config = dict(
    weight_standardization=False,
    pixel_unshuffle=2,
    eps=1e-08,
    ema_decay=0.995,
)
Rows from block 11 of a small image inpainting model, named by matrix and row number. Each number is 200 + 40 x the weight over its row's rms, rounded and kept within 0 to 999. All counts start at 0.
Before each channel's rows are labels from the 100 images, of 14976, where the channel reaches its highest value: "patch colour" is the nearest of a few named colours to the mean colour under the peak. Only what is clearly more common there than usual is listed. The data: photos of plants and fungi (iNaturalist).
# convs1: first pointwise conv (model.decb.0.0.convs.1.weight, 192x384x1x1), inputs 192-287

patch colour: pink
convs1.14,218,199,165,217,191,198,198,263,215,156,183,239,159,81,259,189,188,143,275,166,246,78,241,333,211,182,91,142,222,220,215,80,185,146,114,213,175,198,193,108,164,132,215,390,107,143,173,155,243,213,246,47,232,208,236,164,199,246,315,166,163,243,220,139,199,171,242,210,204,205,170,217,164,166,215,259,231,203,183,227,189,219,162,105,214,156,174,136,283,241,196,162,271,241,189,215

patch colour: brown
convs1.35,238,199,226,236,207,150,157,247,199,215,216,163,120,149,232,178,235,175,135,197,275,189,198,267,310,213,153,135,238,73,114,287,195,178,286,193,182,192,146,146,216,319,202,241,110,176,175,284,210,227,202,267,273,227,265,166,167,257,76,240,220,179,146,186,221,221,184,210,135,175,204,203,272,155,209,225,196,167,195,147,207,169,154,193,243,256,280,45,173,242,209,157,286,271,179,262

patch colour: brown
convs1.89,323,160,194,248,258,185,173,224,183,210,184,302,71,107,309,159,231,206,171,261,335,271,252,226,174,193,210,183,198,227,171,228,263,210,175,90,163,249,194,171,175,196,222,228,140,200,199,283,132,115,140,209,133,181,319,191,197,243,105,160,301,148,211,266,148,182,195,129,194,212,235,180,158,262,208,112,189,204,199,159,200,166,208,293,202,159,285,43,274,150,215,117,281,186,183,271

patch colour: grey
convs1.90,167,206,179,172,235,214,256,156,220,186,179,228,68,252,246,213,195,246,196,177,135,128,218,60,244,238,379,213,161,179,240,180,386,216,219,241,161,222,213,190,123,186,183,193,192,122,173,283,199,104,64,283,244,189,267,260,221,290,111,208,102,157,223,147,225,227,170,239,222,191,208,185,179,173,183,203,182,235,231,222,203,218,165,197,205,256,410,180,207,134,225,258,291,117,219,240

patch colour: grey
convs1.172,155,195,202,265,211,227,165,283,214,219,203,164,139,226,241,167,211,245,247,174,179,209,220,141,238,306,126,166,155,134,222,222,208,240,144,174,179,201,188,180,175,191,258,239,246,176,184,198,208,269,296,310,295,237,95,205,218,171,249,171,108,186,121,97,150,111,215,172,216,218,157,220,152,299,214,288,247,275,106,217,180,231,219,302,234,228,253,264,300,161,182,241,124,69,186,195

patch colour: pink
convs1.156,337,229,190,259,272,178,194,265,193,201,190,287,130,49,315,183,207,183,303,208,309,224,265,251,195,247,111,254,189,280,211,74,247,155,186,171,156,145,221,176,234,244,190,240,149,239,204,187,181,198,125,96,241,200,291,164,223,270,144,216,238,192,240,222,141,124,222,154,220,190,182,189,244,225,193,129,222,272,204,215,212,187,309,237,220,90,269,56,243,180,195,103,284,196,208,213

patch colour: pink
convs1.93,302,207,181,292,285,171,240,256,198,205,174,241,108,58,333,187,122,205,192,192,313,216,290,258,204,218,190,205,184,184,220,221,281,216,152,150,114,191,217,168,199,240,203,307,136,194,204,234,223,169,188,142,220,220,287,185,207,295,314,184,235,200,224,211,99,171,212,186,237,186,190,192,257,209,179,217,184,180,195,215,207,224,214,307,185,101,182,72,277,214,222,106,283,211,229,225

patch colour: pink
convs1.39,209,162,252,233,118,212,297,222,227,187,168,237,148,143,166,209,120,218,252,146,227,244,199,318,190,240,310,95,254,311,306,131,182,224,230,190,112,148,205,156,82,149,238,357,106,163,200,196,209,236,231,51,234,230,212,188,210,198,349,195,98,328,158,129,208,169,205,257,244,197,202,217,165,208,202,250,204,212,194,186,183,212,208,198,212,181,263,190,312,250,252,192,265,237,202,211

patch colour: pink
convs1.73,313,206,226,286,236,169,203,263,171,213,190,294,103,59,338,167,155,201,214,196,312,214,285,229,196,228,218,210,229,238,221,198,276,225,168,147,137,255,195,186,200,188,209,271,138,164,198,205,237,108,134,145,199,226,306,180,210,294,189,176,182,205,228,227,113,139,232,185,223,198,180,197,270,214,181,153,188,199,174,205,196,209,131,264,205,113,234,44,153,204,199,110,296,183,214,240

patch colour: pink
convs1.173,279,193,184,177,111,173,182,226,270,178,161,124,209,155,123,224,184,161,82,237,242,160,255,176,144,195,240,276,171,223,258,296,234,231,255,156,197,206,179,201,152,245,218,140,273,183,185,242,116,223,261,107,242,196,262,193,212,315,302,181,141,196,244,209,211,128,218,191,289,194,139,231,160,174,179,138,259,177,205,189,179,233,160,299,203,152,255,217,182,145,194,251,295,93,199,243

patch colour: brown
convs1.34,155,183,257,201,268,162,223,296,264,185,210,169,167,319,215,184,159,132,208,209,127,193,79,137,196,206,150,273,206,86,157,163,277,242,249,105,241,229,192,170,135,265,234,255,126,193,144,205,131,275,234,352,145,158,23,302,213,189,125,193,52,158,254,197,231,169,189,93,264,190,235,197,296,165,186,198,108,195,221,207,159,132,157,212,222,223,192,260,223,194,159,194,150,362,238,226

patch colour: brown
convs1.106,218,159,235,52,268,195,244,178,187,217,192,319,188,180,232,232,184,225,206,238,214,202,143,243,282,227,185,181,259,119,157,186,185,253,146,143,212,209,188,74,164,173,190,233,156,208,205,255,158,164,170,252,75,210,208,204,212,137,104,160,266,94,276,209,164,355,200,299,135,203,209,206,120,227,203,194,169,197,197,168,207,168,120,144,182,224,265,161,212,206,245,169,169,210,165,183

patch colour: grey
convs1.117,156,203,199,203,176,213,166,205,170,202,244,172,199,268,314,157,180,180,128,126,163,236,211,61,182,294,182,268,204,99,217,130,250,186,188,252,177,295,145,151,244,249,210,196,174,256,209,164,172,279,158,220,219,172,132,240,179,193,242,176,79,55,192,115,298,184,211,97,203,194,196,167,139,189,217,337,219,144,151,196,195,226,107,208,203,224,190,221,151,210,172,280,147,199,194,159

patch colour: grey
convs1.56,274,175,173,181,242,210,225,258,249,190,174,198,54,183,174,227,113,212,255,200,213,162,233,165,211,297,179,232,202,201,289,208,386,243,198,155,157,173,206,230,229,230,212,329,210,151,138,241,246,149,88,149,194,161,259,223,205,356,285,171,171,135,209,242,154,254,165,216,235,201,227,211,179,181,180,211,139,161,249,220,218,201,242,268,177,228,294,180,243,161,223,214,327,124,269,245

patch colour: grey
convs1.51,75,218,213,204,175,206,178,254,146,221,259,130,137,210,241,163,156,203,220,146,157,228,227,175,130,270,168,152,185,142,174,97,285,154,197,168,141,186,205,244,223,246,217,297,210,252,199,194,141,299,167,223,203,203,141,275,217,246,262,219,159,132,168,89,259,126,217,117,212,194,158,192,136,219,223,238,185,207,186,181,227,219,172,155,207,136,149,184,100,189,241,271,185,111,234,150

patch colour: brown
convs1.96,246,136,195,283,240,207,232,239,263,216,135,201,104,256,149,231,137,208,244,232,250,144,168,255,202,157,190,179,280,160,191,199,261,266,165,74,169,132,158,250,144,256,211,255,172,241,126,268,205,166,229,279,116,180,225,215,193,236,232,198,202,183,193,217,244,383,159,272,197,219,233,209,37,211,203,215,173,275,245,147,183,191,180,242,202,319,256,134,343,184,162,187,246,167,193,234

patch colour: orange
convs1.127,175,192,194,138,197,222,232,165,177,214,224,263,385,172,154,179,205,191,296,236,149,206,103,282,209,255,110,188,199,169,157,141,99,231,188,99,274,202,178,194,136,190,225,155,219,193,221,175,180,265,305,181,117,203,151,205,190,205,147,213,245,189,244,139,209,200,202,172,194,227,181,219,177,85,227,194,239,347,165,197,217,162,224,158,222,200,59,211,243,176,149,228,161,163,157,51

patch colour: yellow; orange
convs1.78,148,216,181,213,141,315,288,203,291,178,113,270,308,265,156,190,116,186,196,229,197,197,175,228,146,244,300,153,202,321,304,210,116,195,147,249,106,174,182,183,224,207,149,90,243,166,107,126,219,330,316,48,87,128,234,277,116,256,236,219,204,179,159,196,165,211,78,245,280,189,314,193,178,263,205,132,88,247,289,206,248,206,244,301,204,207,164,232,197,144,117,215,192,244,287,264

patch colour: orange
convs1.17,162,181,212,149,186,175,172,77,168,206,229,236,255,189,285,219,199,239,203,283,162,202,44,197,222,209,164,186,192,196,150,223,117,235,231,0,133,172,164,258,238,206,202,188,172,221,211,197,191,194,256,162,293,222,189,157,158,95,245,259,265,231,232,226,175,198,189,261,136,197,212,234,252,196,193,133,145,299,217,229,183,164,200,220,171,190,122,183,159,27,220,237,89,170,212,158

patch colour: grey
convs1.36,157,203,200,199,226,217,268,260,269,210,183,128,148,182,120,218,162,194,226,191,196,175,160,232,271,182,161,138,204,203,269,161,199,134,240,138,192,163,194,156,162,282,209,233,168,209,137,164,179,328,227,169,370,223,198,247,157,271,115,213,275,199,164,105,146,197,182,214,267,210,194,219,205,125,204,236,190,182,195,208,201,193,295,126,164,232,123,316,245,229,206,218,255,254,193,233

patch colour: grey
convs1.119,213,211,235,228,164,208,203,342,185,241,200,168,162,206,233,169,224,264,320,251,247,250,219,283,145,237,231,144,140,165,145,123,250,148,210,199,145,186,197,225,247,280,160,231,132,208,176,215,190,139,170,236,259,227,237,170,177,230,121,218,238,223,88,142,277,142,220,170,184,191,212,211,146,227,223,218,217,255,170,199,184,186,255,176,182,197,199,145,54,142,196,231,207,164,220,228

patch colour: orange
convs1.71,124,240,165,187,280,261,234,182,234,247,193,205,276,368,209,146,180,214,222,218,70,211,104,211,263,210,104,181,189,109,168,123,139,248,194,171,285,167,203,184,194,221,187,206,161,225,172,213,219,274,227,234,241,189,77,254,154,201,140,210,189,132,175,193,248,346,144,224,124,216,243,222,139,184,210,298,174,226,224,197,217,124,192,108,164,331,110,264,193,207,248,297,185,269,220,132

patch colour: pink
convs1.139,272,191,259,201,72,177,191,238,175,180,207,288,152,95,286,231,192,243,210,235,298,213,252,274,147,262,175,175,188,250,155,180,253,185,224,158,134,202,216,165,282,214,192,145,196,192,188,186,219,157,176,159,209,253,295,128,225,259,151,162,300,237,226,185,115,186,234,179,207,210,161,186,282,194,198,181,228,155,162,256,194,182,228,226,191,133,263,104,70,188,203,125,275,180,193,237

patch colour: brown
convs1.179,288,238,217,363,257,177,203,250,242,191,170,238,140,123,270,207,200,175,204,153,277,200,217,219,236,221,221,268,181,238,210,59,261,233,254,157,236,230,192,245,212,187,218,304,129,224,163,301,199,183,205,212,202,189,281,206,194,331,250,233,181,209,212,219,323,206,206,226,135,209,225,208,73,158,182,125,213,318,215,274,202,227,200,141,220,153,189,118,425,221,177,159,293,258,196,197

patch colour: pink
convs1.130,283,184,203,277,166,219,163,242,219,181,185,252,129,104,334,203,189,233,295,219,300,160,250,205,97,233,152,164,180,297,179,49,305,144,249,139,155,189,211,162,223,247,181,208,197,151,153,179,190,126,121,122,228,227,302,151,218,252,168,213,205,211,186,225,243,143,240,114,226,205,167,196,130,186,204,195,246,233,148,261,204,185,261,190,198,140,298,110,412,197,205,119,286,152,200,246

patch colour: grey
convs1.120,277,177,223,113,206,194,233,226,218,155,128,245,124,160,160,229,188,165,242,179,197,196,193,158,254,246,148,138,260,161,207,227,244,183,164,212,201,134,234,201,124,274,181,184,265,132,175,126,172,221,259,203,195,240,233,92,196,160,198,198,194,200,276,148,137,143,196,277,274,221,174,215,312,173,236,232,200,241,201,172,195,213,210,212,200,117,289,168,189,209,156,216,190,190,155,208