A small image inpainting model, trained from scratch: norm groupnorm, batches of 128.
Rows from block 8, named by matrix and row number. Rows with one number belong to one channel. Each number is 128 + 32 x the weight over its row's rms, rounded and kept within 0 to 255. All counts start at 0. Numbers have three digits each. After the name is the row's rms in percent of the matrix's.
# convs1: first pointwise conv (model.enc.2.2.convs.1.weight, 192x192x1x1), inputs 64-127
# convs3: second pointwise conv (model.enc.2.2.convs.3.weight, 192x192x1x1, transposed), outputs 64-127
convs1.149 158:114189145084146130096106118124130107163137091142117127123130104148131166167104136115120089129137095108120115128125117124179139116190089119218108140192194134122129124150154128143127123127098147
convs3.149 172:129096103102096111102101106102109111103093105119093121122098101042113069080140138101060163123062076128149123140150122136171101121099137064129121148167138100080131148093163136142137122137120129
convs1.150 053:130128119136109110143142164124121124144126139106108139139178097127183182150059098107117137125145128114113143123124133131084092126137163066202133116158126157137123160130156131134134134111118129
convs3.150 057:120173126131156115121106132129108151156119123091104155056153118200043158162141129163185169110175135104111122132105103100106184103131109200125106091141117121158114099105084115093125120130138053
convs1.151 147:148138142169119139147163133124123171103145155131141126118191122139192126122133217108150159117111114132139106145116139134144144127181139105103143132159098091132134091137124142092141135129102109
convs3.151 220:118197091115126090082089135072088105100097087079090172102144091196069128171120124098172110116091112165117117142116112158126145122102148116145094120136146144160135143125085140124122138146146113
convs1.152 139:116102119111108134117100193124101113200127104167110126124131115208112096125098160126074188113147148138173123125117163128109103148172156124124132120123133102125113058131153105100137125134120126
convs3.152 130:160074113118143121109126136112115119119133122134122204185101114077134113179198109029111149132064071154104131129120139184140129171061146038099121150099162203086159098137114143093117153125144079
convs1.153 043:164179083132140111129125141096119118168120121131109135167181138160151175136123147119068165147114121129089149156147149127101109105113117018185113137144166131131140144149211120150142151116103135
convs3.153 023:045026149147026143107109206143114146144125148142150109082173124060111142146178082185088131115149100147152133122145135107156149136144114106144188156112136050132146100163180143126166115093086135
convs1.154 140:168002113112159129124152130136140104135150134098130133121130139045196155068086110139075098120113096114115149143111166115092123160081135127108134136137088147129107103093110096125150120134104117
convs3.154 129:108162125130125140123138154149136165116131129136140078082161135168128128119064134211201131107151141067142103122153184105112180091162128195097129094135081142155096081111146106118095108106189078
convs1.155 112:166142153152127140138167133127133174112142150097145121123196100103243166115139174130098132136124110141142118159120146145111159125162127090117176116167090102109117127135119128102123133119133119
convs3.155 152:140055168127167155168159105174147158152140167162156103151117163067198129080145147127103128140162131116140140124144159102126106146157104146109164137124092087101126107151174116141139119105104140
convs1.156 121:041122170099098139141130146140136127150164106127129128156095122242116100053073112182110157122107174147136113099118136162085186090052126107129152143134132118130123128180081139144155147140160113
convs3.156 110:141201129131099143130138146128127167133121126100142071096094141195186114128112131173105122127145166082150116118137143113139092095158134189135132102150124128143113135158158118122134120126157098
convs1.157 138:055186092100135110090129171112141110149156130158084117120123069208064074077130132166066070145126107120161137104189125150127159113102142103162135154121210145127141137159113143135131138141175110
convs3.157 122:116137147137137139136147185157134123129108138113146055100123139234148169151114091158201145129140141092160137126136140102110170093168125190135157105122094132168113115147157106124137105090163132
convs1.158 179:109225170103141123113105138102107088161113090138140119116130154167141122227104131084135075089174150099104108154116138122194119124184110115204110153149157146115124134118161135132153131119133111
convs3.158 176:154121116109111103113110105061107111112097111105104156130094095099090108106133098081064121115078161159122144141149103150162096113091133048093077147165154128100141160110152141122150145142116129
convs1.159 055:146189112143092135140144137158135072135121117126119138147177104195211188165089134126144150114173105131149151134158131128061145114115151045171154133139128147129143133129161135150101150113162163
convs3.159 062:091130136154100104123136097136123116136126126101122190128150134150004103157141089134143135139156097120100132125099099145108140038115129179170094113117148129156115134037055102088102094132160062
convs1.160 044:138151104156123102141122156102104099175127113124106131185186129178177201115099137110053154162132131122093121144155120132105129105110138000180117111157161140135115143133193138133156129109110127
convs3.160 027:114133091152120107128152124124123182121179127118123126138138143170054131157106113122107128116084136135116109134097092142150082118102133174141109125120100201118081088124129104124135113125140005
convs1.161 183:077169146120135142126110201124163131145118098126119114100116152145096142156158111128126097128144052142106124136113071141150152078106106169153128125119171167126110191181116132145163137130114139
convs3.161 153:077147134124110123141129126128133116131165144121144059082149128193161183070092117213165103123140163096140105130145126064100147106172080203191165109122112098150124141125123108143151091120112160
convs1.162 051:107152097101086128115128143121105103144100122153072141205194102187119199103105169134075139155103080134116175120172140122123105143068120037169127132130149134134135152153191132130119137135091150
convs3.162 048:137225131110185127124141056112134109149114121119141173122113131185172116126072171075184112134072154139120144138133118118129111167121117055133115134123135198111153122143121138144118117129116136
convs1.163 101:154144120187142132136167157124114169112161156144125146129201089182206134097126197121135151119114093123121128126089147133129157158166152084106135118140102108120129135120118120134120140121123134
convs3.163 135:107187111122116098092105132084101093111119096085103178101144096183043148181124113088180112124112110144110119132100103149112134123105132132168088118130158133148126140105068130110127138130148126
convs1.164 110:174128137149098110108072172098120081192104087163123137053100136191087125129102114094118162120157154123154125141098154122091124131184130131148176108143166133105129111117159085125141126130122122
convs3.164 113:192082103121111117109117109130128119106129121133124215182118122083132088176184099030132133112122082134121133125126138175154081156077161037111101136107137123111159087150148134131096146123162091
convs1.165 110:165045109113115141113116153143143136140148125103116134117138120075237154105100107166072128171124053136128124110129141113085104156072135106117123130172092121128129109084128128115157117111103113
convs3.165 110:080152123145110145125141156152135166122104127113131055051158137204095171118073131220172118097141154080144109129143128075094171072125112184079134103135089185157101093110132121121118103119130144
convs1.166 145:037195123097110112107119178106122116179110116157110138110070069225128077121086161113115140103150170150160123113164106149123120135129128108153154170141181081135138083173124145149136155148176105
convs3.166 130:176084116099113116103116081103110087112130112123105195177117110034087106134169126050094122125078101166104149133128147156156146184077140037112092165108147143125160143147140154122115145151130109
convs1.167 053:128118136102137123094113175134142096163098111142120112210182100166143175107109140116060115108129127156123124134140129155083139135104134035189136121120158120129128210157160132163126135149139134
convs3.167 053:091173158149107132152173086095139168156176151115159164064112139160039122078051141175138107158159143115132111116137125106121158059165122166170120124146152142130105130073104118114130112122121153
convs1.168 116:119171120084114097100135137123140134160156116140085136137152081155193200149105146076104115120126117119166119126168161123139122136191110120186137129207182142117115155129117141114122130141137146
convs3.168 122:131158156148179138156152125136142149147169155129153198145133153216094149193148139122193101138175187129105124115110107114122138114116119182141097109103114146160116131126078114110116113114124090
convs1.169 078:108068091175148097155131160134109105118117141132127122070167106165157123070120122195049156114115120132126122154148146140111141127068140055127107132105121140094114075134166111131144163127108149
convs3.169 070:141101127113112117131114125133126116140143130161124094165062124055151117114127087012044130126076057148118130136107116163144073222081139084126143128121166130125147121132117136124139146136113128