Rows from block 17 of a small image inpainting model, named by matrix and row number. Rows with one number belong to one channel. Each number is 128 + 24 x the weight over its row's rms, rounded and kept within 0 to 255. All counts start at 0. Numbers have three digits each.
After each channel's rows are labels from the 100 images, of 14976, where the channel reaches its highest value: "patch colour" is the nearest of a few named colours to the mean colour under the peak. Only what is clearly more common there than usual is listed. The data: photos of plants and fungi (iNaturalist).
# convs1: first pointwise conv (model.decb.2.0.convs.1.weight, 48x96x1x1), inputs 0-95
# convs3: second pointwise conv (model.decb.2.0.convs.3.weight, 48x48x1x1, transposed), outputs 0-47

convs1.11:090095130123110115133116091111115151121129145126123104077110128133113128139156138138117111134136126138122134130128158116198151123117148126117117119110128113116104187099084017111125145123132146129114138115142132131098123132115157133152067114119167124130069147164124124115122133125111157111
convs3.11:159127080101178123127122146109090183073130115129119177138133130142093125125177142146130136120133135112123116147099126107124132177135150135118117
patch colour: yellow

convs1.22:105128128129117159076095147134109107168142145129130080114100127137149126159130115127117124111125128133101125171126109140116155126129123127127128131144102116127092114121116046082100118114147114152133137152155085144200167150105115105156131151134178135071136113112113149134156138092104139139
convs3.22:125109162153100107099129107197124119146124094154091096155107136152136150166112131110116127144144131149082152126126104134112157128107096112124172
patch colour: black

convs1.43:154141129158131105182090126121100093116104083126128127097117128151155097102105114146129139084129128122078081109129122127113081130165133131121133137132131097106114120133136123089112124121139129153111133112124164183131159153112098124147128071121137163131121194186168124134133147126115126152
convs3.43:138146146147134095111124104165096141126113116146110116178086130180114154161137155144113107126146141117109171169139129092107164126140111135118088
patch colour: white

convs1.41:127120132086145158142057111133108157128112139128127125136141124110163090132099179114121105113127126132126124086128106100118092137105122129121119118131126154145130178091105000135133102133104133118124139121166132116104125120134150123118134125121158134156119134162111110110132136109130152115
convs3.41:174144085093185142122129145117091161068121101106129188132126123128112127127175110129120132144120121124114109116102107145105107154136130139132128
patch colour: pink

convs1.18:142157130169136145108126142132164154128136121128127129139155127138131146051114141119144135191123126129153130177131123141141115126109119130159127131111156134139135149114123056149103126113135114145107121133154160130087090136130173147123135134108129125141116213199161148137099123126113116126
convs3.18:102127123122112157155127137093173090148150150113165119076177131079141099100102138119153143129122111131161102123145145126159097103104138132130145
patch colour: brown; black

convs1.8:108109128144112142151082124137135133127123128128129096094112131133143120144136131138134129141125131128123130143130157132153133129115129130127127084070129122105110210081071063078134146111140124108118132119129101117117110134120148112139063119123177132140055134150118143131090101141135168131
convs3.8:107146170163081125121132100135178090201098142136132069129121121126152133134102166123124117134133142138138145121166128131132135094129110121133132
patch colour: green; yellow

convs1.15:140133125109113106124073125123145131149116151129129074140136131126111087142109149105157094127129130136125150125134097124110148114102172131145141113136126107128118125113101000153136129138124155132141107146134107143131130139107114104126131132129150119112110109101098144111172136122109122123
convs3.15:108111173163097105108126107187131104164137119141098090139115127138151156158097117118117130150128122152101160110148101139127160112127099100148169
patch colour: pink; white

convs1.44:100098124145105170069138149123131121098135086128127130135090131179145140132165123129097090175127133123110104162126120096151126131126156135100117116120147131135141141144116158126151134134107138158183164094122159137110138110129124139133086120189122127149105099091154088112132149172168158115
convs3.44:102134140119088185151121118135183131162092164106162083128165157106115132115128132120142144163136129150179129128136123123145126097153150131137113
patch colour: white

convs1.1:149104132115143125194118155117116133178139123128132114080122128131111139070150128112128121080127125125155135097121084111141130130136124128159137151139131111135128131146138141146178125118124153137085103152104109160101126185114181130118110174088140150123127108056114166125148125132096120142
convs3.1:133136168140123079103140116154109150139122124160106128156076102168122164155142113134082125139135157147097170136130101132102169121157114121138103
patch colour: black

convs1.23:164121127099154138161124132144125104168163121126124116086133129086165126069143131088097131089129131133138149106132097114149145127103130131169116132117143130141138128137126133134171110123127169143095104152113113173099156199105208121126127139085136146134125108095106157131113133115122121133
convs3.23:134139148136130096109129110176106144128122107154117119164087119179111171156150108131083128149127148155098176106132108152104163123157118117142117
patch colour: black

convs1.16:089080132152108065134100088126140167144132141131130095141124131152113144140153070085090104143132124124124126116125105124099136127153138126115132134129157150114143141120117140136168128195117140114134141125143118141117118110139127166112129142113119141142098066044159114125155148163129155121
convs3.16:118112114129127143144116120121129117129173147084156129103160121118137111126133090167199177168178104117136125125135090138146101128121134134154124
patch colour: white; pink

convs1.36:116085124148135130123046091121136126144181131126130129122172127134172169142112114088131134138129130127125069126123116143032126126131104131123150135140110138158122113107125147142140132137108137097146133115140130085132109170136103122158120185101128149167115129144113143116143144150112135132
convs3.36:124134137086122158134133124150140137125116124110157127114153130124130156140136079100093158184133126175137129090114091179122135099154134149153171
patch colour: white; pink

convs1.25:126132122117105105140052120131134132128104106127134071128067119122152088119137063111129109130128123118118135127128136150127131124158102128128118127124142123136134097149176247117109174110143110126130126137117138150142140140133124117176144125109112130110172144129158131124132125131120117120
convs3.25:155115089100157147122136150106101160092134102104145190125131129115107099100178161134139131110118119106128105119088137156114111172115133130120159
patch colour: pink; yellow

convs1.10:119100129145123110146089107124134107175137097125128100097102128098118137179148120130109110133130128119126123125121131112160148129145159129148109092137093140103105204127080064120135159135145135150115105109129099145120134152139142070132115138092179163117087088123103158138122135104100124144
convs3.10:126147179176101104105127105143127081176112116148113094156095128137161142154098150128106118118122147123102159111158125152100143099133094137139138
patch colour: green

convs1.40:126142128131142122148069130126132094143093135130128125126155129113114073134135104059141085117128129116140128076126114126165098124163145129133132137119101214149117139122140153132126095155113125166142127127172148148119098127150094087143119153129125143148126072140067132134114126139131133133
convs3.40:133141127153129090129138118119112129134151128157101132161089131154110118135132172152141096088127147091112146111134161163092155135113118111095058
patch colour: white

convs1.39:125154133108137117140146133131142138131146085128129143134095123129103128158122121110119005134129123134125094131127113034108136127140132125080104164120147120156123134148164139150152141125101159139144134131105098147139093134117165133113085154132128114112105116118136107117125128137160141110
convs3.39:101113088125118092122121114133116108166139108140091112122117101115056101128139172138149115117108136120121144144147158112071172124130153101127120
patch colour: black

convs1.37:083095128137103120148080107126135143122113122127130091077120128127136125130124131138120123130129127128121118147127149122117156130120127130126130197119137117127115069141198209160118137140141131132104106131107100128124141123127110121180181124108110109126205128115116124131166125102115122168
convs3.37:148123092095185128127128164125087175055153115130130191121132123131108121116162117138125141127126125128113112131091127134133120170123138123124142
patch colour: purple; pink

convs1.42:080106130141124096129124091134152142111148160128122113077113132127109132114166122158094126117127130126089134131130132123063156124124132127087130171119146132154117078127209217152094129127114117117122118118102108130137133102130128125139178109129102124115158144133158106122141140146126128134
convs3.42:107122178160076115118133091159158087184133125144100076139105128135146148151083142123119116144138134143116133120158109128132141091135113132120148
patch colour: pink; purple

convs1.3:116143128115128096126087125129097114132145128129134130105148126142131071140107080118114118097127128129125124088129126153088136129198092126126114145131128225177143151126126157141175105129110116140124091093167146157127123118149166103120124144115119170123135113181129124131122124098116135127
convs3.3:127144102140134122148135136086129110135153144134139139134118140120120087111129159149172112079122131080141127119135186157108124130096136131101056
patch colour: white

convs1.27:164126127115153126168127158128172140112169153122134102088137126091143139107126135092102121112132123132070180112135118123100114125112135123166106137126140133154082117147132141112073145157113082124113149110153141147167110121138131150131157181145116148118150155131146150129149188166086145129
convs3.27:129113157143114110103127101187107137141132100149084120172080143151117158155128173127105116138128137140094145117129108140108161131144110118119183
patch colour: white

convs1.17:153123130140151162129082120129162190146125154129124112134132124091084172128174128082102110148128125139103152125130130150106165137100132128147091136123110143168101139147145166135149137142117144150126103097131074169127124184109117128121133093099135122132120120079104179124154138123101151147
convs3.17:107123115119127162152116148096158104133124157113163122085168141077144100102103099113159143119135109128162097153137152094164092118106148143130127
patch colour: white

convs1.33:112112130085132076127113098132091154126130131127127138137131130106183121140100098141104109101130126130115139064128111079118071134158119128112153129132140159139148055151149194147140088130125127153155119129147125102124108109121074146166129125134100101107148127120115108116141113120147101118
convs3.33:130120101100168104141133151119096173084141122151105185121122126138073126119163143134138132106146135121137117143100151096135143167121167111096111
patch colour: yellow

convs1.35:112144125124159134123114149134111116191120121131126087114119128090145127173151134130123127124128128130146122139130098120125154127121132128147127147151080123143112126153142132119114139147138118167123097143155097194156153169134102089117130107119179166118146101099186159156160178090098113174
convs3.35:108116118122114165156138134097161109136133136107133108094174139092128101095099171126167121123137109115176082148133137094159103125113147121111159
patch colour: black